Rows from block 5 of a small multi-label image tagger, named by matrix and row number. Rows with one number within an expert belong to one neuron, the router's apart. Each number is 128 + 32 x the weight over its row's rms, rounded and kept within 0 to 255. All counts start at 0.
Before each expert's rows are labels from the 100 images, of 14848, where the router gives the expert most weight on average: "strongest on" is what is common among them. Only what is clearly more common there than usual is listed. The data: photos of plants, animals and fungi (iNaturalist).
# router: slot weights (model.blocks.5.mlp.router.weight, 8x128, trained with AdamW), inputs 43-85
# gate: expert gate (model.blocks.5.mlp.gate, 4x128x128), inputs 43-85
# up: expert up (model.blocks.5.mlp.up, 4x128x128), inputs 43-85
# down: expert down (model.blocks.5.mlp.down, 4x128x128, transposed), outputs 43-85

# expert 1
strongest on: phylum Arthropoda; class Insecta; order: Lepidoptera; order Diptera
router.2 [118  96 149 117  64 184 148 128  66 170  86 141  95 133 131 103  84 134 129  97  62 150 154  89  65 124 100 117 123 100 121 143 108 180 109 100 151 140 173 133  99 149 103]
router.3 [100  96 144 141  96 186 136 158 101 147  70 119 127 161 119 148 143 111  78 103 122 116 168 168  54 118 105 140 111 141 152  83  81 152 167  72 138 128 174 118 125 129 123]
gate.0 [145  89 142  91 146 127  84 132 124 135 117 125 170 145 130  72  86 144 145 142 119 118 125  95  94 109 133 137 111 103 129 162  88 107 203 157 182  83 100 146 112 114  93]
up.0 [112  93 145  76 151 153 151 104  91 101 147 106 150 186  98 127 145 105 129 103  86  92 148 121 103 150 197 167 133 155  63 135 102 151 117 178 153 103 125 104  72 104  87]
down.0 [133  97 163  63  87 128 121 130  95 101 106 147 132 124  57 123 140  92 135 157 108 150 178 117 160 117 191 146 142 205 144 122 137 198 145 130  65 153 159 104 140 195  95]
gate.1 [140 114 138 126  80 153 188 133 131 103 115 128  85 172 157 136 176 119 129  95 135 162 127  93 150 118 120 134  80 169 105 117 124 102 186 153  99 129 140 122 169 126 154]
up.1 [113 141 138 105 116 121 111  97 108 131  93 165 114 140 203  98 152 126 121 137 120 117 163 138  62  80 111  96  84 183 131  85 116  78 158 173  82 101  71 141 133 156 161]
down.1 [188 177 147 101 174 145 136  92  94 112 110 113 102 160 123 167 125 129 176 148 197 119 155 157 111 158 190 145 107 110 140 162 131 179 157 145 101 120 105 102 184 150  91]

# expert 2
strongest on: phylum Chordata; class Aves; order Accipitriformes; family: Accipitridae
router.4 [139  81 122 154 153 161 109 140  85 166  90 146 118 122 140 121 112 123  87 155  47 146 127 140  62 119 105 124 120 166 138 134 131 157 182 147 134 146 174 152 101 121  87]
router.5 [166  89 127 155 152 143 115 129  95 106 100 167 120 127 111 126 108 111  74 180  77 135 132 170  77  97  84 109 101 159 142 146 137 165 164 126 126 129 192 161 119 111  95]
gate.0 [104 147 120 104 136  58 141 133 146 101 113 147 156 163 153 122 171 135 133 111  65 182 178 113 203 100 111 115  38  67 106 135 147 135 141 158 143  94 110 164 141 167 111]
up.0 [128 148 129 176 125 115 157 150 142 119 161 131 143 185  54  88 185  95 161 107 144  36 132  76 112 159 125 154 165 117 106 107  98 132 147 143 166 158 119 170 144 130 110]
down.0 [139 120 133 107 141 103 112 163 193 177 141 105 145 170 152 162  96  63 178 126 139 130 113 185  92 143 146 133 123 151 105 111 203 120 150 138 104  91 118 133 121 125 123]
gate.1 [114 143 106 118 208 158 123 144 124 153 118 134  90 149 167  21 148 155 124 196 153 134 145  99  88 162 113  75 138  91 128 145  64 137  72  97 119 109 123 105 120  90 129]
up.1 [128 129 147 157  79 103  68 111 154 105 178 139 183  89  28 203 120 130 109  97 128 131 121 149 203  93  75 160 163 170 127 118 212  89 153 169 135 173 100 158 149 193  95]
down.1 [136 108 140 104 114 175 166 124 112 199 114  91 114 134  98 124 124 106 119 126 119  70 109 170  91 148 186 137 184 135 139 140 142 139 158 198 102  85  31 161 129 119 161]

# expert 3
strongest on: phylum Chordata; class Aves; order Charadriiformes
router.6 [164 104 129 142 147 169  94 137  73 155 116 127 148 125 162  96  93 120 139  99 104 148 104 104  43 134  85 114 211 140 110  79 167 176 101 146 121 117 208 154 126 170 109]
router.7 [150 112 115 143 155 165  99 128 105 153  92 101 152 125 161  91  79 124 135  91 127 135 105  85  34 121  84 100 145 143  89  81 140 180  85 169 114 142 220 152 120 155 157]
gate.0 [134 129  95 126 148 149 120 140 161 108 142 107 153 101 120  84 142 101 193 151 140  93  83 124 115 157 115  21  85 110 160 122 144 174 110 122 144 100 159 110  84 118 146]
up.0 [103 113 125 109 111 154 108 144 133 169  92  97 109 164 159 154 171 172  88 127 106 174 174 157  99 185 181 211 153 148 107 121 101 132 167 134 117 125 131 112 198  99 101]
down.0 [104 115 212 112 134  61 135 155 129  74 144 147 150  70  71 125  70 123 144 126 135  86  81 120 124 103  69 168 105 121 132 130  91 147 146 135  89 150 131 133 131  89 174]
gate.1 [157 177 137 109 125  98  88 140  87 147 101 141 142 111  74 197 128 132  68 122 106  97 140 135 192  92 163  53  94 132 107 180 127 102 162 166  91 131  88 153 156 130 107]
up.1 [113 122 104 173 127 109  63 117  93 133 122 179 149 122 102  98  83 212 149 150 104  98 121 118 138 124  80 146  95 104 166 135 142  73 143 116  94 166 147 140 131 112  71]
down.1 [ 84 115 133 123  84 132 110 133 156 169 115 142  99  72 108 136 118 132 166 124  61 190 136 100 121  97  99 168 138 104  75 115 138 165 100 154 141 167 163  82  93  53 114]

# expert 0
strongest on: kingdom Plantae; phylum Tracheophyta; class Magnoliopsida
router.0 [107 121 160 146  91 188 119 150  94 149  89 133 118 143 156 154  80 129 149  90 147 178 121 145  88 102  85 129 152 164 162  86  98 130  77 112  93 134 190 174 175 139 100]
router.1 [109 113 177 148 106 183 106 146 119 140  87 130 130 154 161 156  94 123 148 112 129 162 135 151  78  86  75 142 137 179 148  97  71 145 100 106  98 113 187 170 172 144  94]
gate.0 [113 158 153 134 131 143 105 111 107 170  63 119 196 103  82 137 146  81 124  99 128 129 116 152 114 132  72 108 150 129 156  73 106  31 218  99 120 165  77 149 101 137 117]
up.0 [188  76  63 181 155 162 130 140 143 101  98 138  97  98 115  85  73 148 141 127 112 161  87  44 132 133 144  45 155 124 102 125 114 117 114 126 119 141 111 153 118  61 130]
down.0 [175 133  75 121 151  91 107 150 125 102  90 131  83 157 122  72 115 133 128  96 108  71 146 182 139 118 107 124 129 141 128 139 114 156 112 155 177 102 183 124 144  79  98]
gate.1 [ 95 119 105 110 147  70  76 110 152 114  92 117 119 121 128 137  92 178 178 107  99 174 133 163 194 132  60 125  75 134 117 155 106 106 156 126 154 130 113 121 159 132 117]
up.1 [159 180 147 136  89 146 202 133 101 126 124 123 138 131 169 117  96  89  63 142 112 103 129  89 117 114 203 142 131 138 119 115 123 133 152 170  89 133 132  95 134 151 145]
down.1 [119 145  94 143 102  85 104  86 154 146 119 169  93 123 116  69 110 128 188 132 156  96 143 140  89  88 197 100  92 150  99 130 131 141  78 158 175 114 150  94 101 160  52]