config = dict(
    expert_mlp_ratio=1,
    grad_clip=0.5,
    batch_size=256,
    warmup_steps=1160,
    weight_decay=0.1,
)
Rows from block 4 of a small multi-label image tagger, named by matrix and row number. Rows with one number belong to one neuron. Each number is 500 + 25 x the weight over its row's rms, rounded and kept within 0 to 999. All counts start at 0. Numbers have three digits each.
After each neuron's rows are labels from the 100 images, of 14848, where the neuron reaches its largest size: "patch colour" is the nearest of a few named colours to the mean colour under the peak. Only what is clearly more common there than usual is listed. The data: photos of plants, animals and fungi (iNaturalist).
# gate: MLP gate (model.blocks.4.mlp.gate.weight, 256x128), inputs 0-127
# fc1: MLP up (model.blocks.4.mlp.fc1.weight, 256x128), inputs 0-127
# fc2: MLP down (model.blocks.4.mlp.fc2.weight, 128x256, transposed), outputs 0-127

gate.152:502522460497550446466448491548524494491522453521461532507525504527511486477542504533501527498543491505491521493521505526460502521530488451504529518459487504535492474488538503502506531495479498451498479524508491468482534511510480477508517509480481547488474478489513536512500494504528496465493507519479540558492500501523508497534541513502513505540515504483463531506503530478454491537541
fc1.152:512507518470488528569536491473493514490516519476501509443487513487458499519453484499490457485523510508500503547487526465509490517481496531515470513534490507471570473534521516496550486513483540530445522520520520523494496523504479521508473509479507452480521479546499470494543496496494522558504513499527475482477479471500491474531468496482509465468483505505492487467484469469480510471488
fc2.152:489541516497482524502529514490464471502529525463533493497525449532504480462536489488513489525533476460539479513487493506508468482492501462531516482495490487486493488498468468525574506528506524523476512516471488511459465497472502481547495503522536551522524537478534502489499485487507480498506555503514458494511465537486498457450485501525484515482504494465505476534505522470478458518464
patch colour: brown

gate.166:520491499480419456507483470485506493482456507478516471476489476529456524543574526557505483518496510512499486522519490494506506483443467505505468507473507482517504510484577483565477493502488515476454505491505518524518492536513527482495514546477511522483509508522481529531479488492485528512500483534477532494481508524532496509513517476455492520538515474485510480472507505491497509490488
fc1.166:505479492467500488493479503521537518492516548516513471503519484524471498470531454487486511545538471495472495486490489461487516512484485501487443504544456506491479504513526466498498437460472535492463540479442485476486509518508491491509540515514509509510497515522528451511514525455470526501482487520477501528505490477538478467536498514497483488513527487496450516565533486469459516512508
fc2.166:497481551463479506521523482520500494503502507495501502465490494508535533502482511468510526493526513502516481473466486476515461466485521509523543488512530487508504480516521500479511454470508528560524477500484437497496517501505485507497501452526509541491529447512501536508513498479458496475513496526499482504543550492503545555543514507511534531440502492533458526490468455487491461482518
patch colour: brown

gate.206:488493519516492483498495498537508545523481528511501508511526560466485502487487436542507475496512475483509501456465467507477513504526499478554518533548521484501479562491513486440488485470475459518502496498475527500541514508526470517486492529463508494525495512493483493481504480508497458482518477506505477470510548498499485479536522511513530463474510504477469466450464515457487463488539
fc1.206:481486472489480557521474477454514484535501457495488523532510467488517472526503524458538550517444490486526515506486529512512506481478475492527481517449530477519487478517492525530508467494500538491486523520525503490443488510467471484529512496495507565483524500480538497546487524515487526512508512492496523499503437553467505507533512521493470500473459511501522512498463488524510510493463
fc2.206:493461461515471482486500460501513487536497541494501501492538467538510515519503494475549446460477475560473509495534497525515482483523501514454495526493494530515536494518471517464528485498472522531520474484530527477538519490541510537481474518449523466523510495479499496492523490528481483478516536527509504489492507501523517490480527462522491534532514488489433516536537484495540494466510
patch colour: black

gate.66:487488491454484488541498524515528517530494493482521478501507516527562476532471494492509477507490509503516466512456505492477488486539521548497507492573549473474495518519447479465517506511463500452514561500522501555501468516495505533513525475518463465513480503519507484522494499546481488513482485493525505511524498442462511504516547497515501527508503501530512485490456487484505518464465
fc1.66:491489520505496510507517494487475488483519530450484545531482450511481513530490492481481484469515522501516551478513488478493527515517506525524485444498478476541502494447521516494496488523475526509527471529536496452477569455504519493526490510458512532494534489478530484518473504480511498502529533496500480525498491511486572564482476530503473487545496492458501508491516502463534483524509
fc2.66:487504509515517516522507482510522528500500481458470516448497508472509544531512521514515476552514473535515491486500526530509516506494494504520545499542468505506549506524467477499464493516494520513473459472489460512505490523555472476495574486487488542535511496529518476497499533506540531506550470484536493510505514485474485483507438542485501504481510522490537532490475504457493472462504
patch colour: cyan; white

gate.41:512476481490487497484516538479460491498512487494503482477524464493468569503482474488512537489510519472531507492506477523485499488532504515509502467499507518562507491467457489489485503524502480448560507475530472482513492436499438472453504506493467483501481541452457488488507467551514502516498466501543509472512490482498495510485494502481552488514523504494507554483469488471477489520517
fc1.41:539479480484487513481515546500491511482534533502524501522507443499460544502534500510512547470519518492521485477489500521521482489506516488535497470515533476562520451482477469468495520533513503482508529466519477468540501474482469500428536502485532492503466501516487456463492489555503485474481479491510512512529497487472513509483481494485564532484526510507498527476472488520520545498504
fc2.41:536518513489495518448501451529498499494502515514558531492511512481487515483542486473495527485511460499530466470445508509561471531505487526486524507522499520503534530468513467466493539491540499515477460528497517461511474472485451479481483489506519496491462490509535496518516522491519484484523520513498469470485507498493465492502476515494529498489434485498496454463524511524530525524562
patch colour: grey

gate.54:467517483495524531473495491521550506469492483488494512450503480497502506496456479511515528499484540512475515545486519456486530474491498531557468513457485471511503510491482509508540472426467500483503499485520473524507515530459552535478486480491499530505512484506515495523521554551517510528453528481530493453500493519502525483524497461525473480491497500458460505504544490491490483492516
fc1.54:505517485502464540558497510518480486468508478541475490493548510492492453505517495514489534475500498527556465516525502519571527497495524502576512458497531486455489468491472477476456511469441496507493482529546500513493542480492513482512461501524496551497462491505546488490500513489503531496493508481502492449525523490499463503511497497497528523496495478496513465499494486519512462501509
fc2.54:486519475468478524514515485490519531473520500498498508487499488516437527457519502497506486492433551505524518485494502512501511481488528538543500481492441493510471538491525496516458501521456513515501494476512496524520506501520484539552523460484491493490491526511459543492500509494496447458490559547485503545504507504546534520457524514516537541511478497478541521487489522478511503509506
patch colour: pink

gate.60:511473483530483470528477546492468554490483539532478499508520509556504520532490566531508492549520499506471493534514519493533550492467492501518475513521502534497504476508501498473478506488484536491467505509504527507480508503493491490541513538520517499500471489503488515499517499458506511537522518521481487521517508513524450522473510472480457487527542447521508471494539569502483515539540
fc1.60:520510468521513508475481500532494551517490469489537503533521499495516505502524487515537486492470509506481489488528514525486533582484492490470489488495489493462474510470507519536509482532526504525528480479537569512479508492526463484486501513509517495528436517499506463490467565466516519476477510505519513506476493482505451466506464493477495495524470444480495508534526505532536519503542
fc2.60:477505495460516476457513482471528501534503520521521502458494485486512476508485532536518496473528477491532446489496441509481515501437520546568531544497499504486495457503497543497478549485522477506538460491513479480470532489532513523510509499498500499529495452463515479455499470493482513505516489520486522500497501490513466450549485503500482521495480524542470541509481497518483493492510
patch colour: black

gate.255:512490470502530509492520528475515473480430522483483491497501484534468466550544514510543494499497516510475463506520463535484518464499562495525513481522450515476442496510516518517497476455513502494515471519493476527439530442510492511515533487476478467498498519482482482517498504482503541501481537508488505555508522504487481517510484498538476511550512476501493473506525503503509533535525
fc1.255:511512484518519521505506510511486516509382515529470504492495490512487476494525504470511532484484476508525481521535493496517459493499531457526510496524552512444494526452477518491504496515522491495521497490494507471498491486519545516484494479497478524499471452520499560485521510468506533508502491518494518483492523485490501529513561507511520476508530487516539433507551506505478462475492
fc2.255:459528483508496500465471494504484473501454495519549491536519512482464494499506516482518516539515552509544469523525505491524526549514492462478530513524498481493472493496498487471512488485521467501467533502521468457467488510534512484478524511512522538477539482504556554504491504465521501492534477483481473509495445499514481521491481459515544502517450485487465501515507499479507443483543
patch colour: brown

gate.29:514463514489532461550526502501478481536520480563471478531526521522477478527500534467510536481538493528530503459494461508493490482521498508497443512482508496496494458484533540507510498527488533520485498503516521525443504505491501530536488523509530477480484522463525456437473508481478512506534493511529525505527493475513540481500503481516535463510513454506473510506498498526457470495529
fc1.29:486507480503449504490476509450525491507479495516499532496495502475505492516475522525481421534504529498495495546520553490481521488491504497512583518498463509521455525486507463520519493503523509482522500521464486505554521443537479491508503490483471511506514526560462514497516501492515558524512503503498484468471517481477512536517529518465471507480499506514524494511499490530553495485471
fc2.29:466534524530456506459509491465536495478464491459501503533512502494496492535552477474482484499515476460509477512488486510523501463464489533551524509520502492482496546492454504520470530527512513474479513519459495530468517463500488472512503460500504525485527515548504498521495502498480491517518507520517492506545489488461495541529421519462493476479559494493536516503528511522495475525497
patch colour: grey

gate.101:555561502457507500507459507518438476473545508547459484493498472492502521493527516470542464483468485509505510528520488521511490519489471478543519519491515515503509520505462500488454497513528500485487489504484472506543488502446471510496541517532493484475516512537513475496543506495457507500499485514522497522468471455483498449495501523437501499464492508499519509514549523473476486495476
fc1.101:483506506440494551497494521499514519529471506526493548499519531532515498496471510498468516493487516484476529531471521515515514481495482552505524532471495524477500506517510511531521450540467477474501504472509442491483516495459469498535492497477495523517474482497484502527504508478507499531486478496508470485494499432495523526551506454461480447563486493504540471483473461478531515486479
fc2.101:497539520508531469475506537528505508500482497488528498551485517454545501492501526472488493517471502459500510513515521491486529476497484540520492544503457477494477536464503530541517508517539505499544499521507473531490508529452517484545472512506484537484505486456512497536499525533498503457479517530515449534506499514518471479462532503536517479487489507577524512497533495515492479464471
patch colour: cyan

gate.105:544511511507487482493457489456538503484493559515529522485472489488595509482508520500539477478486517478537482511531519480442488527501482501500487463514516479490486477548514531493470515463492536515505491510496496493500503517513467467517474542515490462502534465509511512471500484542504489498518519491477534507503521499509454539515471522470508460494477549480478473516497487489448525520483
fc1.105:508467493499487484505480500473506468437505526480552525423483485484513480502534484469523477478473522515501492472548459514445509484520474540472473495471491519495481455471543532494481478464492508473512521509498491501538536487526520518540495548515485472539498509486524478514458509522526492481493478528495519516484521488511498539485468527500512491486515522509531483479502520532487526535448
fc2.105:486539520523490503519520470485531462491511499479467490484473485477476535528497511447475462510480507537517485490484503493508491503496505498479502531456545549504497501522488504517484498507517485508489475484492545539540480479467469501486499478521468515546482527525481504499506487475485516475542502484471499474561448471501500483544484460456454438486522512507494527546462483465498482535478
patch colour: white; pink

gate.225:511504539474474515493514494500518512524502472493456491505525497517493490535460458493502550493506461510510531477447507469467487467504509491511504531472478562458538481545478526500497499501517525546470500505498545461524495474525511499520528507532506533478494469519496509477518541507487529452516479474485554453497485481516522449484502468510486494497492532487502472488480507553513527506548
fc1.225:506488469468500486504513465513539490500453480498542520505497508492497507462513555461479492531488547518478485525516555524516519519521498539481521534529534487533494536491512481505476448527529494466528521475476438475531460502501571486531528488463503483475477525472476496476485498520502478530451498495497507523526494504483470470523496548544475502478514499506490516507517513488496499471508
fc2.225:456506526521495483482504522478520471468533553485510458523467513525486479513519529524492502502498511443473496480458480488459513499515477511490478531498520469479471520472477535544484527528514485514546504530478494554470481538477497545496511528509503512543503463522520524487524528533510507505486502481478476516516527504488533452491508568471512488523508482516456472489533492529525533487515
patch colour: white

gate.215:521498535534515505508486488539489494489535521477493533458520436492543473532496502513517502506507525483509486497538484530508493483498525434501510490450510523519483484525458470526463511482517506508494516517501542515486492488455464494505518464498509518492505488527499488468544545522464487505477477481522423527478494507487562482496534524532502493538505463498480522499479516498528508442500
fc1.215:537528543513487476513473461531520476477469491517472485502478438534487521513475536512543503501466493522513521527545512506498474543490540488548532484505506497486457522525491479515499479535504513471500504532486512510501444542513508482472508479496491501490511488487527494531477528474478553485496496482501479521528502505494481490497508536536522502497480465465517449517522551483515490549439
fc2.215:504497531518489468486499527476520517483484530488525466496516501510552470503448511510473516506523515523479506510473449494495523519535500480525493522500465529479511499477484463544481563446511497452516511468528501513468476477537474530495476496491536508475504536516511480520496482489486501562484473500539541503492526509506504538487532488490477547504526490464520467557477487480481549495516
patch colour: yellow

gate.73:545497498528496487465536523515500496489469518474469503500506519515516567483512460495477533480487491519532484490494501495499475491550539499486538473447473527489496471552488547488480506497480500500534445488459489507447502506519521480477497514527493469503519501482484478468490519526484517505486492503528536498493505494519509441500490479530492486451506477493458447484530473476502489561543
fc1.73:448510463492476510531497463453515527524510479536526520485479501442486489503480533459512525486520517478459491498515535501520490468469461488552511536496500480494492515496500496496518501514500502485520514521528544504502516526470477521540500537472504495481432483500489529536482490478544473455512473475496514477519506502456468522496508496434503513510447515509500552491510509515529533489473
fc2.73:520507505496524503494526530477513489477516471498486538528478487532502490547516515496478552507480488493518503506545544442504559476512462527550472522527498495452504497515483494494530505483458489519461514451523463485508488507540526498516511518495536495541472530489489516507498549535495504525495464489540515503529514484498482523481527475493509506507453533507492469443544481510538486524520
patch colour: brown

gate.136:543504456498483483498513542481476532537528538522509499491496525489523460462471444510497523501509504497529499530524532540530516496490488476505538466572471506466519521482479500527483528496486465517501520538479468493547468500506460481481480527553494492497487518553511502525512484510510465543483483505509512469479523489541432482497477530488492502463479514487519490500508496509511513463510
fc1.136:496495526481492515455491508502451506513513489506549484518477540517482452545546446486483506566514513457463523551500511482507505523524515492502511449545492490499472519456491516519492528524455478525465499495529504510554484524524470505499482522482523509497491517490496515487519460484533440501509481516486474480487487496515461485467494497487526479461519476508531499471480511491469524480529
fc2.136:515528478523483486505501524487486456511503496511517509437526512547496473515520537467455481495518512550489483494475524460480521519514497493480502561514481541479488514518533512519506518535549493461459484526522486507457465523457486500483483510487530517520491544532465487515530461546494515529527474509511474456477540492509494518516440512500524515486502509532521500491505501507466501512456
patch colour: black

gate.179:516510520511468455488489476456491547524522481499484502553498498473498477504512531531483488461498499479475503455500494498464455538525513443491479500485526464492469478464484481476504519514494466482511478479491531480500496513531514515465507508517485527425449447503546502495489456532517480503529504531487480488539500486478549494483499492494470488494491536506526536494493543520501532514464
fc1.179:472504547495482480491498528468516533517519462540491490533531485502494461504483519499492486479529467492512508482459521468467439500525511507514465526481504478508486520496488469493505487455490485483510530474506548491525495473505536522496469533488514508437462505497502450491478455534510503505510509530508538539476481492482508511497486519515459478464545524527480566488472492532495540483460
fc2.179:540480529507520514519487489505520502524515563504550499537483491497493466499485469465506496525514501465518455501472455532508462499528480491477547498500505490513460478485477481448491532513563539530511495483503491525491522522495503469534519512476465514510498466511454504533490531476538493507520506527533538516466494476488464495526508534537466491464505536447481487513471491509500467487520
patch colour: pink

gate.184:470482494511519532482526537478505425493509489505541542489505503476472534483500491495549496489521506480481543498501514513517482493501509484525437524511501472521518469487453511491535436507543488526518500502534510501494525446531480460438463499508511508498499502544490469508480516489520510503478505506491474529485536488491526508444509485530495484474471519498501538491500551529482481460522
fc1.184:428512485478489473477532534451484449476507465498527487472516504482497527523486481513525513504507506471486537509526462523469499503509481477541441516487508493510503470480464478477525457483536503514549475452526516498482499477502484464453456501493530497498479461528477470506493543516510518492491512519520525476528503501502531513449513500546492517511481486477497485493454553523483486489496
fc2.184:509464510502516535489502477466518523529496557473556508487498500547505475511525489519531498503505455484481480508485472485507510505447508460504469459465480456500486487447557522483522503488503459525508507500477475526493493489510520478473512523517502456502485492503519502525512477482483517471511514493480476486502452497512517499525467488471502468496468535586455461469542472513506512514505
patch colour: grey

gate.96:550495502469524528450472542482529500463510513509566525474493456500514538481509484510493517536500521513494496495518544486506538479538509516455500538461545516516514487494524489535525506496505517516482529502522495480476473428461541504492515508459480528473492471550513515548495460491489503482447494460533514470477519480498499509478468479479510517506497536512500513508476496490520494510500
fc1.96:526493508492475503518481495556476504514513491524498474492499511487490533536507472508459503513477499515512518503504524511481519529516525475446501489502508487515489515460535502470470515469472526479499489497559498489520491456534516500502459490503476504466460501520508476528492524521539516477459517529501467485482549495470479557483452489514514509579538469519538519474501504467545523547523
fc2.96:528450485462502495513469525510520587465516507517506498496510492485485518547515482486518520503472486513514504495501507540515517539534503528462512461523474556505493515500477466472508500515498544463524477505502521491540509503492470484491485485461457501509487486486532509472515469477487498458506526523535471514491526458503484463437473526484461555465494499542500492495518501492496505485538
patch colour: pink

gate.86:479511537464492473525543478514473476519463487534476501484483497506546492477472523564510510523522489496462487495525483485503484496522482470466491503561506491485478523500515517502485532512503443554483526502507478533517470543504503553452502452480481476489470512488518491461493541509507491508519522504528474508473522456525479495516465521492541482466490460518517521501546503531488493534498
fc1.86:485527487522518516500511521454490504486436542516510510530494491483491501483475513463506543545481503473416498478505510502500509490480501489464485525460560505499505525468495503479483474531486544491548492467514480492498488558471499528524467508488504498481504502524498503497522457516550503482517488522477529534506478484530529468486499459489496525504462469494524518500541493536481499557518
fc2.86:505568537509511461487474521528511459506495528524525453492542487491495518530507521494513491495480467489475506512507469520451495497503544541497525502511469511515522463526509482456476469549478516518484495517489446478510489533518491518537497497480495479481510508536482502505512495496517529474539537506510499530473536462469516481478469543535512497502497520492454527541496559454484492525484
patch colour: green

gate.132:524502499452530520505490489486514473506522479478503528512500515529496463477513477502510506507537498476470514518469477512488487514472478492473508508467491492526464449536522532474524569501544546484495517529535545495534468508486489481544507452502520527485492457496478516534517469507536522509496532544478481505507464483479495524476524465491487573499489445482509530519464495508505480518483
fc1.132:495514513518512494504485483475515482528538518504502501495513527534455504499466490517508535488514472508545456477488475473479470541492482499514495497470479492531501472488491547512540531510510522495503489507484537482486507452451501453563527502497480481503478466476439495509539415510515479487495511493470474519509469480421529530491513490489487551487482511512486502488518494515509507471481
fc2.132:498476500500523486527504492520511485489506518483484549513438484503502443503502498512449510523491505492525494460532488458506528457515475476486501468512472481538500486527506552501460531495492508516523549534537506503503503517504502497505556500518511535548495487527529493490499491514496526560442519459569479468512514477508513464534535517462500512470516516514527518521503512505469504497530
patch colour: pink

gate.165:479500515489477462529466498495530477522480454513473512509534539459503467488499503450518456490463490513471502489494480504536498527528470465496520494500463521440486508540504527511469501461509495462482533510477485505474521491497480482483515534512519538465436487529497497508548474510494483499535532518506489530511531505527524470520528494494522528475491534496484542520549460501448491482510
fc1.165:483492549490490527518499483505484492483516454524555498491529474429487494525472486498538508481486466519508486532479501500497492495511478526512479503532482483465466524523509512486496503518480468433453523497471490525517470504488479524491471508541511506517543514513451511460512488529475490466518476514488454514500498476481471476484482509553505484508486546516512543524493499478464464436522
fc2.165:520524474521515502496507507504507500492493539538451472512464508481514509493463481532493524460496504494511468466529489524526465510497492513520460532451451487510462526502552520493509486529494513506504528491516526550490495498456498487450492511467461481532445536505473500521474544553490460533509493475474477450497505527504507507476527497497488494502480472487486487511540503502476492558544
patch colour: white

gate.93:502475501508519481486511487519533481541491505487495495481471495531543495529469504504503520486471566510549505517510460527525515507509565472499487432520479492535506508481497501540493524525482510523490517498482540522426483482455498479461484508499504507512479539510477497467471496493505469494547554494501487513487483563516483506471487421502490464503523499514484510512492509501495496503486
fc1.93:499481476497510510524466542502511508509510501493460485503493469526469524489492541509503537459496528515490475500498494504490485487471490510496454525509486463450493474480538524495538496513479467512516464516515472516537529509450468523471538522476504508483502535471519493502472512508465506466536538502515520468472466461592494521521479487444496480492511512489503493546508506525562478510493
fc2.93:501450476515489485481490494495473510490486474521480491499527529532474474498483484554475494481532475526514468451506519481503489533514500496510517463503473510534497476509514492475520477493534475529546507497526553484485423517510514501505523520473450466496505482431479485552515529503537522516495465513500515528510489432494475476511478514482521473510513523448488512471478518503487523479526
patch colour: yellow

gate.70:518490500512539514525492495483510551483472508519517495561479491527495527492522515519479578508469497512522508498440528479500499476501545483503494512511508489520511509550512513476453519504503485467497479485513484464438519503515499476460506463525480462497466494477482483504500544491483481443468472465510491512523516496508511539545515499496467474500464492475462531532516494474511503446514
fc1.70:521529501493491520470527495487472536501505530504554483560510488556491540485494498502505523508486497517531561546502488498462483489511567467503505493511504469493494488520502485499488497506508468494462505497548501454478526500475488509485470481549479450493476504505441494483496498488484491452463509486531477495535518508495471528523509514486500481549482499463501527443488456490530491468511
fc2.70:478518466450484500506509490503438518517523498519541478516521484517473486490483500490480515495517511475527465521511536544494480521502498486528539500539474516467494444535520470507522496498473496476488552490491464505532539523545500504510529480490549519517492481505548494523479501486511465484502537497480444531488530491514540470526546515495478533546533489477463507531498488481486467517470
patch colour: grey

gate.15:564495494541469529508482492453470460512530515499515525501514484510462505497465550499465472478462502523491492498512498505477523470500499530526508502468502535530485471483496521534523492504515468513498562504464522480494434493483479510491531546475473503532500483522510434465458512558487497495486544465497500544511478483485456512494505505530509495486502490523506530481493501481507500459495
fc1.15:500485493479510473531511500458488490464493507509467451510520516483468504521528497506455479511484489483468489534500518504484497518466514524500484512446471489552466498517502486511524497513486546499502515533498498454547485513488500511474461475491521523493497497531525461501478571504463529492497530534480509527514487545505523546505491504534505510508546438487475500491568497443523508507483
fc2.15:493503495469521497547446539512516501463498481454475507516470514503503515545488469494474500497558487511527479464511509474496536522485465460495477503502495494500495514507477506523491521543469515505476506499497488456517516515568484488503496484522482540482489504550522482510488491486482524507500530499517478522471517449489450439503482546508524517486546486478499501498467540487474511574495
patch colour: white

gate.122:493504479540483473523490446508520506529464520500515510488546489520480474526437519529494505502486451527501505467524490461486554476528446485530446479508525514511529506481491508516534464510499488509495499540500485459506464508501526488497490519525455513499494502500513548516480504484462499534515526490518500503478416518469510464533512525481509521463497521529468497479499529490512471492477
fc1.122:491492496485480481480507539496475502531483511469445496474494558496504524499499487494487512531534469543514471571433493507517479477477539517520487488494485463488504473502489469468456481524457500479494475485506488501502498491497515502489473502472466489543481520463554476532495510522514511508506536508437467480510516513549469525508514502494489493470511492519467458488543497476453533487493
fc2.122:481453436447463545467512459481531522527476479537479501498501502461506467490494497530512500502542537477452477481495499493515517501511491472471497464499470562479522517493474486542499469520483528501481505440479486507531528514507518509481453498477479519527506465505493509507496500547482482500506522550497457507516503510506495500531476494530472474540511500471469495467468529484532500511512
patch colour: pink

gate.91:461522482527447480531478522507494515525497512490467532473497496518487484476517501502518517524517493499529541495502489491516454508493534454495475495496473521483504516453526523447502489471473568490554504506461512504475488507538468487512491517492528487478521516530486498509501507520526526480517548457526480458541485521513521524517482484471523558462518476477526548524516479539510491466484
fc1.91:506448507464561505481512496462509541472524550530508522524454504490504462508490500501513521505473495467474490513490485506523507517446477517530517523496477448474518489505479486510503502516502462490455486484468468505514510524466518548511482465492498559510490491495491481490548477489479497499508495498523521504447510477491506459457555501502510448530511505509480482510497510460494573496512
fc2.91:490541519505465460502503557485556492503499508502464506504549498474523486485492526505542503486495470508459514497499551528527492508482505536503487475501462510503465548495492520498533455505471504500526489522509491499495512523492515518520530507506479549511506483472475485458512454480489478460554496511478510497454495460518488540518445508481481438488522522554475480511477489468505490508527
patch colour: pink

gate.137:516514461529516486550492499507522518524506533514493544527482493519493484494521500532527518532476507498537478498478507469515462514487480484506546510473487506471520517481498454494526534522534488473512469462478496471512499507528495496519486476540502505505492499475458539487508534541498488532533501534457500518532471478527417476456503476532478483473457484497488526532518476484446512531530
fc1.137:554552519461493497461513494507498496458476487461519470495518491484474480504534507486534473491489533500507492505546507536460541485500493527489501495498524489515490504492488528493480492511550486491513493466512524512513486511474503527493520518493474465530542472520478516533482568477444491505479480492488485497561497505420539502518512482531480508526461469514510471527495527496501498444496
fc2.137:500515481519502500488504474510470539497489487511500501527498578524497513440510493524539476487510493509512515504460470571460494508537496524454481497452499461473534507515495547522494512485529481525494543537457490493512461507474529509504514500541488516491528464516479523494565473521498542501468525509537461490514507475509495549485524479488502475481500508500490510489501508536539479495486
patch colour: black